From a checkpoint of a small self-supervised image encoder.
Data: trained on photos of plants and fungi (iNaturalist), 22605 training examples.
Rows from block 5 of a small self-supervised image encoder, named by matrix and row number. Rows with one number belong to one channel. Each number is 500 + 25 x the weight over its row's rms, rounded and kept within 0 to 999. All counts start at 0. Numbers have three digits each.
Before each channel's rows are labels from the 100 images, of 14976, where the channel reaches its highest value: "peak at" is the part of the image that holds the peak; "patch colour" is the nearest of a few named colours to the mean colour under the peak. Only what is clearly more common there than usual is listed. The data: photos of plants and fungi (iNaturalist). In brackets: how many of the 100.
# convs1: grouped (8 groups) 3x3 conv (model.blocks.5.convs.1.weight, 224x28x3x3, each kernel summed), inputs within the group 0-27
# convs2: expand pointwise conv (model.blocks.5.convs.2.weight, 448x224x1x1, transposed), outputs 0-149

peak at: middle right (43)
patch colour: black (63)
convs1.138:479519548507485488546520551535507541493493488501482466524483491504498475505461470508
convs2.138:484507498414501462520526448462514505477487501478448485449488516485498472471494503523478454496509446498509497457463487481473457487524521509491488480522429480494498511459488525475491510481457483458480496459513480525491487494472482486475530492474462484505538501511455471507466488480498501474465465487505468473512480492486527456508508497523461498512498511485489483490510506481462504476468475494495470499486461487522486535499476476497462529487502480460479

peak at: middle left (33); top left (32)
patch colour: black (55)
convs1.185:525517490545535523501473509535519502494526531534533503529535540480485467509528495510
convs2.185:529486516487519494485493511524510492500504497497524496494495519471446431473460499487521508492454505483492453490473495488527475477506511515468501490532495465469513492537496504485417495519493461506515497494538521490555504505538478476521484479473473519531498483428462481514523490520476481489451494487463514527528506466529524536506540525497507503509469495521512492521494499496450466533478531500496453503484520498490475471499473497483483523490486489491505

peak at: middle right (45); top right (28)
patch colour: black (63)
convs1.174:502483538487469459495526512458458496503496472477474494469485454516515535484484530492
convs2.174:523466536493519532530541520523514475480484462541498487490455530452516480441469494455533521479490485491459483518463475482542483455508510483452515453527503502464530511533525501505492486525478462495488531491520488462531499493519469488532510488494508538533480523493484522525523475515475531558491475493485514534533495492527526537512515535506534484508458498495497497502507477442469471512511512526487463519494515535518516497504499515483526524453494483479510

peak at: middle left (34); top left (27)
patch colour: black (40)
convs1.195:535536491528513525527471515505514519523535530551526527510520504490494466525527500533
convs2.195:529493529486525452455494527498527498506520515473541507499505530472436439470484511506536505488471508511493455500477512485530468492523508528493506493539490462474514508533469514520440512526513479511537469502531522489564530515552476458535492486466489532490533465428482479526534502501485495447475496484477527515539494453498538532543529537506488500492500507543530470547484533520462458549486552518502481531489538468487505498495464522483472507501484488502513

peak at: middle right (28)
patch colour: black (56)
convs1.222:474487477482475474470494484463476488447475468500502478492493475461486477455498481469
convs2.222:536469535466518496523508518506529487443461475516532470462444537440506496443530465463507489507498459493435497505463479432502453506523549450526500458543478493493490523509497519508534503521461469474448503478535496488525512478504510516511526516507505518526521492532478513526495478507480508507483494464508499507531476518534540506521521519496493438534535486485463491460518495467475479473513513527480506510491493504532499508511465508458524516484482482468487

peak at: middle left (46)
patch colour: black (58)
convs1.116:474492545518457508510512545527498504476474510472528485545480520544499496496513479529
convs2.116:500500502492497523505545508529482468519504512496523473496510496492460453461462502512507509459467513491516461489484492515522482477494482518446494474509483456456501481529522478471420529503482477503504528497505507505534476492512446499515470470457463508541481529435481473493526494552491502516487488489454508526505509498519500533522515505502535511473437511502521508514473498494467454513459501499493460528471511530477481511490506494511461510486499496508492

peak at: middle left (38); top left (31)
patch colour: black (59)
convs1.139:482494541504470496503497554516518496471469498476537504554495524544506486490515481530
convs2.139:517485519499513520522527524529499480496491482509529489503488512463468456459454489486530517468455508489487464502478484503535490472494491515458517470523502461454520496538523489491429485522490453517496526515522514478550485497530457486531488461462476529543477514443468491504533482522477497519467494503468522541523511486533517545502520527506528497490454491516513507509487499480456464532479515507492455515489524529492503486510501500498483512468503496506519

peak at: middle left (32)
patch colour: black (54)
convs1.107:450480522503462489525486524471469488497487465475486528489484506498478460516456486463
convs2.107:543476542488533534556509507545491504493482474558504515529476540467495469508493512493496508508469483501466502524481513495523482486492526468481539506536492482472527514537562518499470498543506475532502569531556515482539497479536517489529529494508513498545518539469488489536514483507493499514495488522520501531546494490564537527514531536512526470553494511533495516486547499493487487530511516534476478518509532566549482486493524513508517528493517479505535