From a checkpoint of a small self-supervised image encoder.
Model: activation silu, widths [256, 448, 784].
Rows from block 4 of a small self-supervised image encoder, named by matrix and row number. Rows with one number belong to one channel. Each number is 128 + 24 x the weight over its row's rms, rounded and kept within 0 to 255. All counts start at 0. Numbers have three digits each. After the name is the row's rms in percent of the matrix's.
After each channel's rows are labels from the 100 images, of 14976, where the channel reaches its highest value: "colour at peak" is the nearest of a few named colours to the mean colour under the peak. Only what is clearly more common there than usual is listed. The data: photos of plants and fungi (iNaturalist).
# convs1: grouped (8 groups) 3x3 conv (model.blocks.4.convs.1.weight, 224x28x3x3, each kernel summed), inputs within the group 0-27
# convs2: expand pointwise conv (model.blocks.4.convs.2.weight, 448x224x1x1, transposed), outputs 0-111

convs1.156 093:118108131121153095128100107097101140102089126147109094127098095088102119095114133095
convs2.156 081:099150092186099083128124093102123116156151151126110118139170090196090082135103157156109166099123143127184105120125150152115153145067115156112141126141181127152159117107095110133131145091133156126155113146116130123093167173085113140123132128139159111143108137115179133100096134163141142103165102111103071089097093127113102120149124088114
colour at peak: white; pink

convs1.26 063:122172153112120162123148140129111163171145125179127117135136127115150140172129166101
convs2.26 119:098164100124088100088111111138146112126131137109113100110160105162083104118150107146123101128130120099160095127114147102118101118131108145105123132103125093090115078102086117085141134079130167128146089127140139153127139141136132132099085149153113083134144094108127107108109146137126113133114120095092118111071103108130099114124157097075
colour at peak: grey

convs1.171 074:117102108149101094150091148113139103101093114113137111083103111130099109095104118102
convs2.171 079:121138145152148090129093118079123150144125113134132157158134123163122098139124129139100160104176130130140120170136157129151160142108081162152127156081161127105158123172083120185123108163151126117129091139087153092093135119098143083155130132135099136135144098153105163131134122120144126101103149156126118088134142100098122175104114145175
colour at peak: black

convs1.98 163:119092087091091129120117080145140143119129090095132107120141119100118139138117119078
convs2.98 115:103154105152108115130137101103123118138141152114103129137146098148109108138121170168099144114127125151143144129140148140112142144109123168126134123129147130151133120102122122163134177106138151131144124144114121105095150155110114147135133118112158114109156133131179152110104141133145160108165113118149100070101110137102106121188090103146
colour at peak: pink

convs1.28 078:088105079101104096111130123136121107134085137094101147106107120124134129114085121097
convs2.28 090:158098143091126132104108120158140128115157089180151102090091147084110095107166111116103100153143151134104124077106148098069109184150163101152098102144102078110121143111142131124150137105121115093150142126183151150157137102171126096124145103127120088127123105117111119140134154126134116113100124113120138142140128105194146087143155120104
colour at peak: black

convs1.1 041:159097105146104122147105111146079116113122107086145132111128119112117149109105117067
convs2.1 105:082165087156081097092106127131161100123141114101126102119144100164089123124126092155133117119107126108163091134133142104140132115137100137111124116096160090099135078092087103097130080084135170128150088135129123126112125149118122141119088138136120106134130095100114102097105146135134109137110134083084120107069102118115093120116148096093
colour at peak: grey

convs1.97 059:132098142116143138125112143184143117162141154143100138160103161105124100124080161126
convs2.97 110:079137097143121081120081118079151118149144157109121126158155108168106131127100117132108141126145158125156137110136113152159158129141111138116160153108149127121168135154105113133131098124136150151137110144102122134089096119093116099152140130128113143153146093152103090104147131120142090101102157110095135120125155101110104121083140110143
colour at peak: white; pink

convs1.187 170:134118119108079083125089116133134120092080126125132134101080123113111125115087134115
convs2.187 054:104105111133115110148117110115151137139154103137125148147106110153107097166169115103127154113169132140125157102135175113101144178129100137167141127102156103216189119117152111128151140129142133093162158133114105109090084093131136073089157131140117112113185131141129104114118164111163127100136121133132109107111088108119111083101112112130
colour at peak: black

convs1.15 060:102162151153122176139153150128122160173156119170134132140142150108149125161144154139
convs2.15 083:115162097152096121098120128134147115103116139135089126103140095166119114145131117151159108132135105108164091136099102114118153108137119147098126122148152133118120105076084116105117139082112159125116090116135132146160145158148124154121090151155116124132114084116129142093087122141113137148117131079103105138091056119126100112142134103079
colour at peak: grey

convs1.120 092:137137150114114148132133148126135119152161158168121105131070083091115121114169114148
convs2.120 164:115153111130098118147134152102129090141140113096167086169132104133106157092091136150142139079109149145136138107180138143148141147118109136094178086120138097103141102127125085142110106117165132196144121182111088106132082136123080127157124071085104134115117136123125105104139128112128113116124168098120136131108134126091109148119103117160
colour at peak: pink

convs1.73 082:150086128141142128076133132147142136142085121140089126068125139134128110094149104128
convs2.73 092:106115126131133112121125129095141137171175129118124135143141129142120133101089143109134101104102158163139131127117164143140150129133101147118126109109130124144169150162094125126088109138160138117164094115114117111118112131146089114113150108090095154124136096096114118119149180107169099107125118157124130134134080112102133133106097128126
colour at peak: pink; white

convs1.102 108:110104152101150110097111146134113099152115143149117159158092167110163093120117162134
convs2.102 076:116110116143127132126118160107087125139136143119118142138151120150162148116100095107161115126117136131130108121115120130135162152096111128123142114118135133114153143146116127086082102129118119138132113121087125117117094117103123089128128138128089159123147099124093102124154133084135083140089113150108129156125134096106117105075109110115
colour at peak: white

convs1.199 132:110113126133146124161142128089122158132139130128150160124129156168110172174124163169
convs2.199 092:121105136079155114109095130120154138140132135139101166116129146144093108144148145102112094127138105099124121128085153130133076156142109115109110131114075111142107125146126142122125144154134138107143119098149145128147151086161163104112132176153127102123175104115122091131128137135127091073111085126135115130156037090134151132114148142095
colour at peak: white; pink

convs1.25 049:107173145105106158128140136134101153166129119178119117132117116092154151169127157109
convs2.25 114:109171101120099114104129105151138114118125143119124097116172115157097114116162110157122092137144127091162113141127136105112097104132134153102126131107115099078110093094094131072146126084127163119137097126137131177118130127134134134099097159160117095136138113116123118118101133146120122143105130096114114099075106108131104107128151102080
colour at peak: grey

convs1.179 128:110110097120097106152108123112158117101099091106161110116099111113122116089102101092
convs2.179 089:134086150104132130115136144116174138116108058118134154142091116100154134136144127085136128103125134131089162170120111126124122162169094111161136099105105128116131117145127127179116102159128087141094115141102140093132162143113138110179123116106135150113119098117107147134203113118120138086092129148170193138128147109118121162141124151149
colour at peak: brown

convs1.33 079:100113112093104088110123084083083102125108128114102125105116124093129106119103130117
convs2.33 101:155100146100142137138133157133086138089091105129187113100102150079122112100155155125133127127139105095083118148129102082125070183112158118117142097160095132103103153134129152129139144128068095137087124156153147150143151136147118109171133136134117144107138110125112138150154101130083138121104114142121137127143152103135151146148116143127
colour at peak: brown; black

convs1.47 175:093130101113086083160107113133107148117131100149146103160103101094111147119160126125
convs2.47 098:104097134147148122158135102101124138149156130139106149139112142117171137142109165100102142140118117159108152155133166132140152124119142121092135136122141144138147166165137141143131136149149112124149143145121112100082139124114123126120173134117140136152134140131136159143131164131167145127144091169163117102154110125121143141143112137147
colour at peak: brown

convs1.122 081:134096095138159126150119125112099141121125110113138163096154179137142110135101165081
convs2.122 126:116098126102132139084141154137141127141164088142165101120102134100111137081116123089139107116118161158111115108104144127124115148144109096134099075118108088128145152142115121129101106126137107102150107105130154111127120103136109124127146100097094128137089092106111092122156162117143092113113135145138148170134126115150132121095134124133
colour at peak: pink

convs1.203 159:125125144118103136090101136140144122133101139138114082126101096083138085085123090125
convs2.203 081:156142140096133132134131078128054123144162122134109106128132155097132130114145164145075109145081158157128135106149138143131118105090182135105109098153091134104121146139131147103111173124129124103143124122158131122118124152132136165086152114099109112146142143108143157147120163163157138121126119131185103093142120179141150121169128144123
colour at peak: black

convs1.146 051:116087107134079115095155111120106107150097110087151147128113132118141149085148109139
convs2.146 105:141135132109129142147160185118116140126097135114162146131147122124146144128117107110190087137106138089130154146106106146129152111114124147106144118134109125121098136115121140083093103128123098136088113148107101119168125124152126058112125131131123176061137100102117136129130087064081131123098140143143133160117135044082124147086079135101
colour at peak: black

convs1.106 100:120118097119104143136101105099113128088142110119111098092112086121099111131123075096
convs2.106 082:123137137159106083140096119076108111117123149095134133134157106166105117124141142140114163091136132149158155146137116117126144144094096174122146126126164120168137102107110117204142106131117153130129103152105095101118154144106128099160131133121134141088151093119148130116108121092121110078128127104156099081116130087081114162106078127179
colour at peak: white; pink