A small self-supervised image encoder, trained from scratch.
Model: 32-pixel images, arch resnext, activation silu, depths [3, 3, 3], widths [256, 448, 784].
Training: 5100 steps, batches of 64.
Data: trained on photos of plants and fungi (iNaturalist), 14.4 epochs.
Rows from block 5 of a small self-supervised image encoder, named by matrix and row number. Rows with one number belong to one channel. Each number is 50 + 12 x the weight over its row's rms, rounded and kept within 0 to 99. All counts start at 0. After the name is the row's rms in percent of the matrix's.
After each channel's rows are labels from the 100 images, of 14976, where the channel reaches its highest value: "colour at peak" is the nearest of a few named colours to the mean colour under the peak. Only what is clearly more common there than usual is listed. The data: photos of plants and fungi (iNaturalist). In brackets: how many of the 100.
# convs1: grouped (8 groups) 3x3 conv (model.blocks.5.convs.1.weight, 224x28x3x3, each kernel summed), inputs within the group 0-27
# convs2: expand pointwise conv (model.blocks.5.convs.2.weight, 448x224x1x1, transposed), outputs 0-149

convs1.5 151:70 60 65 62 56 49 64 60 64 54 63 60 58 61 63 66 64 64 71 63 51 44 63 61 56 61 62 60
convs2.5 117:48 44 46 27 55 29 44 42 43 36 44 57 42 51 66 44 48 63 37 50 53 57 44 39 52 50 49 45 51 21 64 81 36 44 57 50 33 34 52 40 42 47 54 44 65 77 51 47 61 60 24 63 49 49 67 41 28 76 38 55 49 44 39 50 31 49 31 44 50 46 58 51 75 80 49 47 14 47 60 64 51 30 60 34 72 19 57 42 49 50 37 54 27 51 47 42 45 41 43 49 38 37 52 24 26 41 58 42 55 46 45 36 36 66 54 54 65 36 61 28 51 52 47 49 48 39 49 50 50 39 49 50 47 43 42 36 52 52 65 18 24 33 50 47 56 57 24 37 31 39
colour at peak: black (58)

convs1.198 089:52 40 32 43 40 48 51 46 41 34 33 29 29 40 33 41 55 37 48 44 42 37 40 34 29 39 43 41
convs2.198 100:75 48 60 32 56 55 67 51 54 55 63 57 35 33 36 65 68 45 48 40 65 31 52 49 47 75 57 47 35 44 63 58 34 38 31 50 36 41 48 33 38 32 69 60 79 37 75 51 45 70 41 42 55 45 54 47 60 61 37 75 55 48 45 41 58 36 56 50 86 58 48 65 52 43 61 66 57 54 56 55 53 52 34 55 67 53 63 42 53 62 54 38 54 43 54 43 42 54 48 63 55 56 63 49 57 77 67 38 59 63 53 42 50 33 70 83 52 52 42 53 37 81 40 44 45 50 52 70 57 52 39 68 52 55 51 55 63 38 51 45 52 47 52 65 61 46 46 51 52 55
colour at peak: black (59)

convs1.48 028:49 42 54 26 41 51 44 57 50 49 86 40 32 43 38 45 50 52 40 46 49 45 35 74 40 37 43 41
convs2.48 153:55 59 52 38 58 41 35 45 44 60 56 55 31 22 52 41 49 48 27 46 53 38 36 39 43 56 41 55 52 43 53 42 42 29 45 33 54 48 18 42 56 24 55 57 53 63 60 25 45 48 34 43 49 28 41 49 44 52 44 37 52 54 29 45 36 18 43 28 52 67 58 57 56 48 47 51 52 43 40 51 50 49 49 51 54 42 34 49 52 55 51 24 63 24 47 42 42 58 42 39 56 47 49 54 55 51 52 53 53 61 55 46 44 65 41 57 46 26 34 49 21 52 58 48 28 54 26 39 63 25 26 50 32 44 40 40 40 47 59 51 37 37 40 39 51 34 46 57 52 29
colour at peak: black (56)

convs1.143 038:55 57 35 31 51 38 50 28 47 56 50 31 30 35 42 53 40 37 57 28 56 50 29 47 36 44 58 52
convs2.143 083:34 58 36 69 49 40 29 43 53 24 42 39 62 75 64 34 52 49 56 54 37 64 33 36 41 46 40 54 69 69 29 57 61 58 63 48 54 53 62 50 62 59 72 31 26 67 56 53 41 52 71 44 38 67 45 70 35 38 60 36 40 49 61 61 48 67 34 56 43 41 49 52 43 60 49 24 32 52 47 43 41 44 65 64 52 32 41 50 23 36 62 67 44 62 26 20 47 51 62 42 53 56 51 51 28 38 38 51 36 38 43 44 41 62 34 54 42 63 41 53 75 19 57 64 59 58 57 33 53 44 63 56 41 39 47 37 44 64 53 63 41 44 56 40 32 54 39 49 62 49
colour at peak: black (34)

convs1.46 054:36 56 49 41 35 65 34 38 49 64 76 46 33 38 39 54 60 56 35 58 51 41 56 74 34 49 51 49
convs2.46 092:53 34 46 41 62 49 45 41 60 44 44 68 18 30 35 48 60 54 36 24 59 30 58 60 46 53 30 37 62 49 62 47 29 47 26 39 34 47 36 14 46 32 58 43 73 49 63 48 40 67 44 63 54 46 65 46 38 59 53 53 34 44 33 31 52 25 41 45 56 57 41 57 65 59 45 51 42 58 66 48 52 42 60 50 58 29 63 45 61 54 52 33 37 39 43 45 40 59 51 50 51 49 55 53 50 55 63 37 46 51 45 54 30 58 58 64 44 42 29 49 29 65 52 36 39 63 31 61 54 40 36 47 30 59 35 42 64 67 49 62 35 34 30 57 64 41 55 45 47 50
colour at peak: black (36)

convs1.191 096:44 41 30 29 44 41 43 39 29 42 36 46 44 52 43 41 42 45 38 28 43 40 39 38 44 53 24 44
convs2.191 096:60 47 50 52 30 57 78 55 72 66 68 25 52 58 31 68 68 34 67 47 45 43 47 56 39 50 60 44 47 60 39 45 58 57 44 44 38 53 56 51 48 54 52 64 58 40 52 70 39 61 60 41 49 67 34 41 71 42 49 49 40 38 62 46 69 56 71 71 76 27 41 66 45 48 67 46 49 66 42 39 36 37 43 51 63 60 51 42 38 41 62 56 49 51 29 63 39 62 32 46 64 59 44 57 42 63 54 51 37 55 43 44 68 32 61 57 34 66 54 34 55 55 14 25 48 28 54 56 38 52 67 51 52 41 60 73 44 54 32 55 63 38 59 55 43 54 49 59 55 74
colour at peak: black (32)

convs1.58 142:44 60 61 56 58 60 58 62 64 68 58 68 54 67 40 67 41 40 57 69 66 63 61 60 59 59 64 62
convs2.58 117:61 40 60 36 61 48 63 45 29 49 41 55 56 54 76 67 39 63 51 55 66 55 38 19 57 52 59 43 45 32 69 60 40 37 54 57 56 29 54 53 50 51 39 46 69 58 28 51 69 65 43 47 40 61 66 57 57 69 25 45 53 57 42 46 36 52 59 46 69 46 61 58 56 55 68 58 23 39 65 66 57 38 58 59 69 49 41 30 43 61 35 49 39 48 44 51 36 23 48 60 32 50 65 29 25 61 66 52 57 55 62 37 52 50 62 40 61 42 74 30 54 65 54 63 43 24 57 53 58 42 45 40 53 37 51 62 64 31 59 27 46 44 52 54 58 54 32 33 30 46
colour at peak: black (39)

convs1.79 064:23 38 36 31 38 46 56 40 44 54 49 49 53 52 45 52 35 34 51 50 56 39 36 37 35 30 29 38
convs2.79 085:16 50 21 60 23 52 36 58 52 54 38 44 56 59 43 31 54 48 50 49 11 49 53 63 51 45 46 50 40 48 45 34 58 69 49 54 48 65 51 58 42 59 66 44 31 35 58 49 33 26 54 49 67 51 41 37 42 41 45 48 44 24 57 52 49 54 46 59 29 40 42 31 43 41 27 51 67 49 43 38 13 40 42 45 43 57 59 51 44 20 30 61 62 58 41 55 54 57 50 46 34 42 22 54 62 41 23 46 42 40 16 54 61 36 42 48 40 49 33 58 60 36 40 41 51 56 47 32 15 57 72 47 56 51 43 46 40 57 29 49 51 53 49 32 44 60 52 62 45 47
colour at peak: black (43)

convs1.192 037:54 56 69 52 28 56 61 55 69 39 46 60 62 47 56 55 50 58 39 49 35 69 71 52 55 39 77 58
convs2.192 095:58 51 55 40 56 49 54 56 48 56 70 49 32 42 53 59 45 42 32 39 63 26 41 45 42 43 42 45 59 53 54 39 48 46 45 14 36 35 39 26 60 28 49 73 63 54 58 47 45 58 50 34 40 54 54 46 49 48 46 44 42 47 35 34 48 46 50 36 64 69 46 65 43 39 48 40 44 50 52 43 49 41 52 45 69 50 32 37 38 56 61 38 54 33 35 64 29 54 38 41 60 54 57 46 52 68 61 49 51 74 58 35 50 42 52 64 45 48 42 47 47 58 64 41 25 42 53 43 70 41 42 43 43 42 46 48 53 40 50 51 32 37 27 47 59 37 45 53 49 50
colour at peak: black (62)

convs1.1 117:42 41 52 37 37 51 33 32 34 51 31 36 35 38 36 44 34 34 42 34 46 44 37 58 41 36 57 44
convs2.1 091:30 46 37 72 37 53 48 55 63 40 52 25 54 74 44 45 57 44 60 42 33 56 54 52 53 45 38 48 64 65 26 40 53 73 50 56 51 57 70 46 52 71 60 45 19 53 48 71 35 50 74 51 56 81 47 61 53 31 68 41 46 50 63 58 57 68 53 70 40 32 31 47 36 55 49 37 40 63 48 36 26 49 61 56 57 53 54 58 36 27 64 73 41 71 37 46 59 50 60 51 56 55 48 50 46 46 34 48 37 26 41 62 50 45 45 44 47 64 46 55 76 30 36 48 63 51 58 45 35 68 83 53 56 55 50 53 53 67 32 61 46 49 49 46 23 63 57 41 45 60
colour at peak: black (43)

convs1.35 096:63 34 53 49 59 43 65 55 37 35 49 55 59 60 63 33 39 31 56 37 33 31 43 47 62 40 45 28
convs2.35 072:44 57 49 54 37 43 62 41 45 55 73 33 59 64 57 73 54 42 60 59 51 59 48 62 38 49 48 56 33 47 50 39 64 63 61 61 32 59 48 56 60 60 54 74 50 50 46 67 51 43 57 46 56 72 51 41 65 48 44 52 34 48 65 63 44 58 64 58 65 26 37 44 32 38 60 50 55 49 57 46 47 33 34 44 52 51 57 46 23 48 52 66 35 58 23 57 46 59 30 58 55 51 47 50 53 58 52 45 25 50 48 42 45 36 38 55 41 49 64 41 63 51 39 40 58 31 50 46 49 36 76 55 41 38 47 66 55 54 24 51 39 38 50 43 14 58 47 59 39 56
colour at peak: pink (32)

convs1.202 075:48 55 41 35 45 46 49 52 36 36 26 43 29 43 42 40 48 31 41 48 41 33 34 42 33 36 35 42
convs2.202 080:71 34 61 34 59 44 56 55 60 51 67 55 33 37 38 51 80 47 42 41 67 32 58 55 39 77 46 38 44 47 55 49 40 55 26 55 38 49 53 28 42 34 69 67 80 31 76 48 41 72 44 45 54 47 58 55 50 65 43 68 50 54 49 41 45 41 47 41 86 57 47 68 54 43 61 65 49 58 53 56 43 44 47 65 77 51 68 37 49 60 53 49 49 53 49 37 38 53 49 65 56 56 66 44 52 76 71 42 55 68 55 48 45 30 77 82 44 65 38 46 46 72 34 48 44 45 57 60 63 51 48 62 44 59 60 45 63 50 47 57 40 45 37 55 58 52 47 47 41 47
colour at peak: black (54)

convs1.210 056:47 51 73 59 67 48 50 46 50 68 40 74 47 65 70 39 61 44 62 46 50 43 41 70 37 41 47 66
convs2.210 120:30 78 31 54 27 37 59 36 43 40 62 40 68 64 66 43 38 37 62 74 34 68 33 46 39 38 66 76 36 55 45 52 62 43 80 51 43 54 52 69 49 55 48 56 40 66 40 69 49 34 59 39 31 67 39 39 45 45 35 52 61 20 61 60 62 62 47 67 49 21 57 42 43 50 51 35 54 43 41 45 47 36 39 42 45 44 49 59 40 33 53 54 50 51 39 48 53 59 26 49 57 51 27 57 36 34 39 48 44 41 34 29 48 60 23 42 52 44 69 33 60 21 44 53 57 36 58 37 40 42 56 46 59 19 46 50 27 32 49 50 64 42 81 36 38 54 39 67 60 64
colour at peak: pink (36)

convs1.144 110:58 54 41 67 55 66 64 68 37 57 59 37 67 66 61 63 38 62 57 38 60 55 69 63 65 56 53 58
convs2.144 098:52 42 48 23 57 39 39 36 51 48 52 68 37 42 55 56 43 63 30 44 55 57 46 37 50 57 44 40 49 15 70 70 44 29 55 50 31 37 35 40 41 45 44 53 61 58 52 39 65 55 18 59 52 44 64 38 39 67 39 55 45 49 27 49 35 33 38 39 46 47 54 50 64 56 46 59 38 41 52 80 71 34 53 24 60 31 53 32 46 57 30 40 38 42 41 40 35 48 33 46 39 43 51 31 30 46 56 36 44 49 51 30 45 52 51 60 53 25 55 27 40 46 42 54 44 38 31 43 61 25 41 49 38 42 39 42 43 51 63 26 22 31 41 46 43 57 25 41 34 33
colour at peak: pink (25)

convs1.156 159:53 52 65 32 52 32 34 32 64 52 34 60 32 35 38 56 61 41 53 64 36 52 31 56 34 57 51 54
convs2.156 059:56 50 55 36 48 54 62 48 48 44 58 48 58 61 43 63 42 52 59 49 57 54 59 54 48 54 67 56 37 41 59 42 39 52 49 69 39 52 77 57 55 40 70 49 61 39 52 78 47 53 39 54 51 68 52 59 56 58 37 59 56 53 68 52 54 64 58 71 69 27 11 49 54 54 71 45 39 68 54 52 47 42 27 49 59 59 62 50 44 52 42 63 26 63 42 28 61 28 51 67 44 49 60 39 44 57 62 56 49 39 54 49 44 38 48 54 63 61 72 47 60 56 28 54 61 39 64 69 51 46 51 49 49 57 55 59 59 51 18 36 64 39 63 56 25 58 49 44 30 59
colour at peak: pink (26)

convs1.13 137:33 60 38 62 57 40 61 57 62 38 61 60 52 59 65 28 64 64 36 61 57 53 61 33 54 54 31 38
convs2.13 123:58 43 57 36 67 47 45 43 38 41 44 87 30 38 60 44 33 86 25 46 61 50 58 38 60 50 47 46 46 33 75 66 19 42 46 60 55 33 51 27 42 52 35 48 64 62 50 29 67 61 32 72 52 35 75 45 40 81 46 53 55 53 31 45 27 39 37 24 48 53 45 48 77 69 43 58 37 39 73 69 70 62 55 35 57 30 49 50 67 64 39 44 36 47 65 41 52 36 59 65 40 37 55 33 48 47 64 45 67 44 54 48 20 71 61 52 70 39 57 51 33 60 66 58 54 58 44 58 57 45 39 46 43 55 48 41 59 49 72 34 32 55 39 57 76 57 46 30 36 27
colour at peak: black (66)

convs1.44 106:55 32 52 45 55 39 59 51 34 32 42 50 58 57 56 30 39 30 53 32 32 33 41 42 55 39 44 29
convs2.44 085:41 47 45 50 31 45 47 43 61 43 79 33 55 67 51 53 55 39 46 54 38 60 54 58 46 59 36 46 49 50 38 45 61 62 58 60 41 53 51 49 57 54 54 73 25 49 55 55 51 33 57 54 59 63 36 46 52 39 64 55 37 51 58 62 39 55 50 52 40 24 46 46 37 35 47 57 46 54 42 53 42 36 48 38 59 42 59 46 30 36 56 68 38 62 17 51 49 52 38 54 61 55 41 50 47 39 35 51 18 42 46 51 42 33 31 55 29 52 49 43 62 29 32 47 60 42 46 42 46 38 74 61 32 43 49 50 42 65 28 55 34 39 44 44 05 63 46 53 36 49
colour at peak: pink (34)

convs1.89 062:60 60 58 44 73 34 52 48 52 50 61 46 82 48 43 69 47 51 53 63 43 46 74 49 58 65 64 55
convs2.89 092:46 49 56 49 71 39 38 46 59 32 45 63 49 54 73 43 46 74 41 39 60 49 44 21 55 34 20 53 66 43 57 58 33 44 48 54 61 24 55 47 57 51 32 43 39 67 41 39 64 52 51 47 32 53 70 65 36 64 48 39 41 64 44 40 39 53 36 41 33 54 49 55 52 53 54 36 03 52 66 51 53 49 71 46 53 24 33 52 46 62 48 46 16 41 47 37 46 34 64 56 45 50 61 32 25 42 57 60 49 47 62 57 25 60 41 40 55 55 47 45 49 44 77 61 44 51 48 37 70 50 37 28 36 48 58 42 56 52 66 43 24 45 34 48 46 43 49 33 36 42
colour at peak: black (29)

convs1.220 047:45 42 71 59 62 45 46 44 51 62 35 72 46 62 68 35 64 37 61 42 47 40 39 69 39 36 42 63
convs2.220 112:27 76 30 59 25 37 60 36 41 44 61 39 69 65 61 44 37 35 65 69 33 68 34 45 38 34 70 75 34 55 42 48 67 46 79 49 43 56 51 69 50 58 46 59 36 66 41 68 47 34 61 41 33 66 39 37 47 41 36 50 63 23 63 60 56 61 47 67 45 20 52 39 44 50 48 33 57 39 42 43 43 38 39 41 41 49 47 57 40 34 49 53 51 53 41 46 55 58 29 49 53 46 28 57 42 34 35 47 45 40 33 33 50 60 25 42 53 42 67 36 63 23 46 48 57 38 58 39 36 45 59 42 61 27 43 55 31 32 50 51 65 46 83 37 37 56 38 66 60 62
colour at peak: pink (37)

convs1.152 132:47 47 47 71 48 66 66 73 47 51 59 49 69 72 64 50 51 72 46 44 58 45 70 48 66 42 44 48
convs2.152 102:62 47 61 28 62 46 45 44 39 49 49 68 39 46 70 53 36 68 32 53 61 58 53 38 51 56 59 55 49 27 76 75 50 39 56 54 49 38 39 38 43 45 41 55 76 84 50 34 72 64 25 71 51 41 69 39 38 73 48 57 50 52 29 50 34 43 38 32 49 44 46 50 82 74 45 60 34 41 64 77 79 51 55 26 66 32 51 42 66 70 37 42 32 44 63 42 42 43 43 55 42 38 52 37 34 49 64 42 66 47 57 38 33 78 60 55 68 34 65 33 48 59 59 56 50 45 44 58 55 28 45 49 45 51 45 47 55 49 75 37 30 52 50 58 60 57 44 44 48 31
colour at peak: black (58)

convs1.213 074:44 59 59 55 53 49 44 69 42 50 47 61 69 54 53 31 37 49 52 74 57 78 45 57 72 33 56 51
convs2.213 076:31 45 26 29 37 24 51 46 47 23 46 46 44 47 61 30 41 48 36 42 36 52 32 43 57 39 49 46 42 24 45 45 39 47 53 45 17 44 40 45 38 46 59 49 46 52 40 46 59 47 29 58 56 45 49 33 35 51 36 40 54 30 39 46 32 41 38 39 44 40 58 38 45 48 39 38 50 38 48 48 43 24 56 54 78 41 58 52 38 33 34 50 49 47 40 49 51 35 35 32 37 38 39 39 41 25 39 30 43 44 31 49 42 60 47 44 47 28 35 44 46 40 37 52 47 52 33 36 40 50 46 29 46 35 22 43 39 54 43 50 46 32 48 38 52 66 42 34 27 36
colour at peak: black (39)

convs1.32 098:60 32 51 46 54 42 62 50 36 36 48 52 54 58 60 32 40 31 53 30 32 31 41 45 60 36 44 28
convs2.32 074:43 54 52 53 36 47 59 39 49 54 75 32 61 64 56 71 48 43 55 55 50 62 50 64 39 57 45 53 30 46 49 45 62 65 58 67 38 55 50 52 56 60 50 74 46 48 46 65 56 38 55 55 54 73 49 42 58 46 45 54 35 47 63 63 42 56 58 55 57 26 40 44 32 40 57 53 58 48 54 50 51 36 35 39 54 47 60 42 30 44 50 69 37 62 25 64 46 58 32 60 56 51 48 47 52 54 49 44 21 48 51 45 44 35 39 54 40 49 65 39 64 45 36 38 63 35 53 43 46 35 78 58 38 43 48 62 54 54 20 46 41 37 49 45 13 60 47 57 34 56
colour at peak: pink (30)

convs1.170 034:56 55 71 61 34 68 59 43 73 43 55 60 61 47 57 61 50 58 45 54 49 69 69 46 59 47 77 57
convs2.170 100:58 54 56 42 57 47 43 47 46 58 65 51 36 44 53 52 46 42 36 42 60 32 32 38 43 45 46 53 57 49 53 38 50 45 51 15 40 40 39 31 59 30 53 70 59 56 61 44 51 55 48 33 44 51 52 49 44 51 43 36 47 50 37 39 48 50 41 36 61 66 52 62 46 40 51 44 48 44 48 46 50 42 49 42 70 43 24 33 36 55 55 40 51 32 35 58 28 57 40 35 60 51 55 47 55 61 59 51 51 75 56 34 47 45 49 64 45 48 41 44 48 53 68 52 23 45 51 37 73 36 43 46 45 40 43 43 46 36 46 48 32 41 32 38 57 38 43 54 49 50
colour at peak: black (51)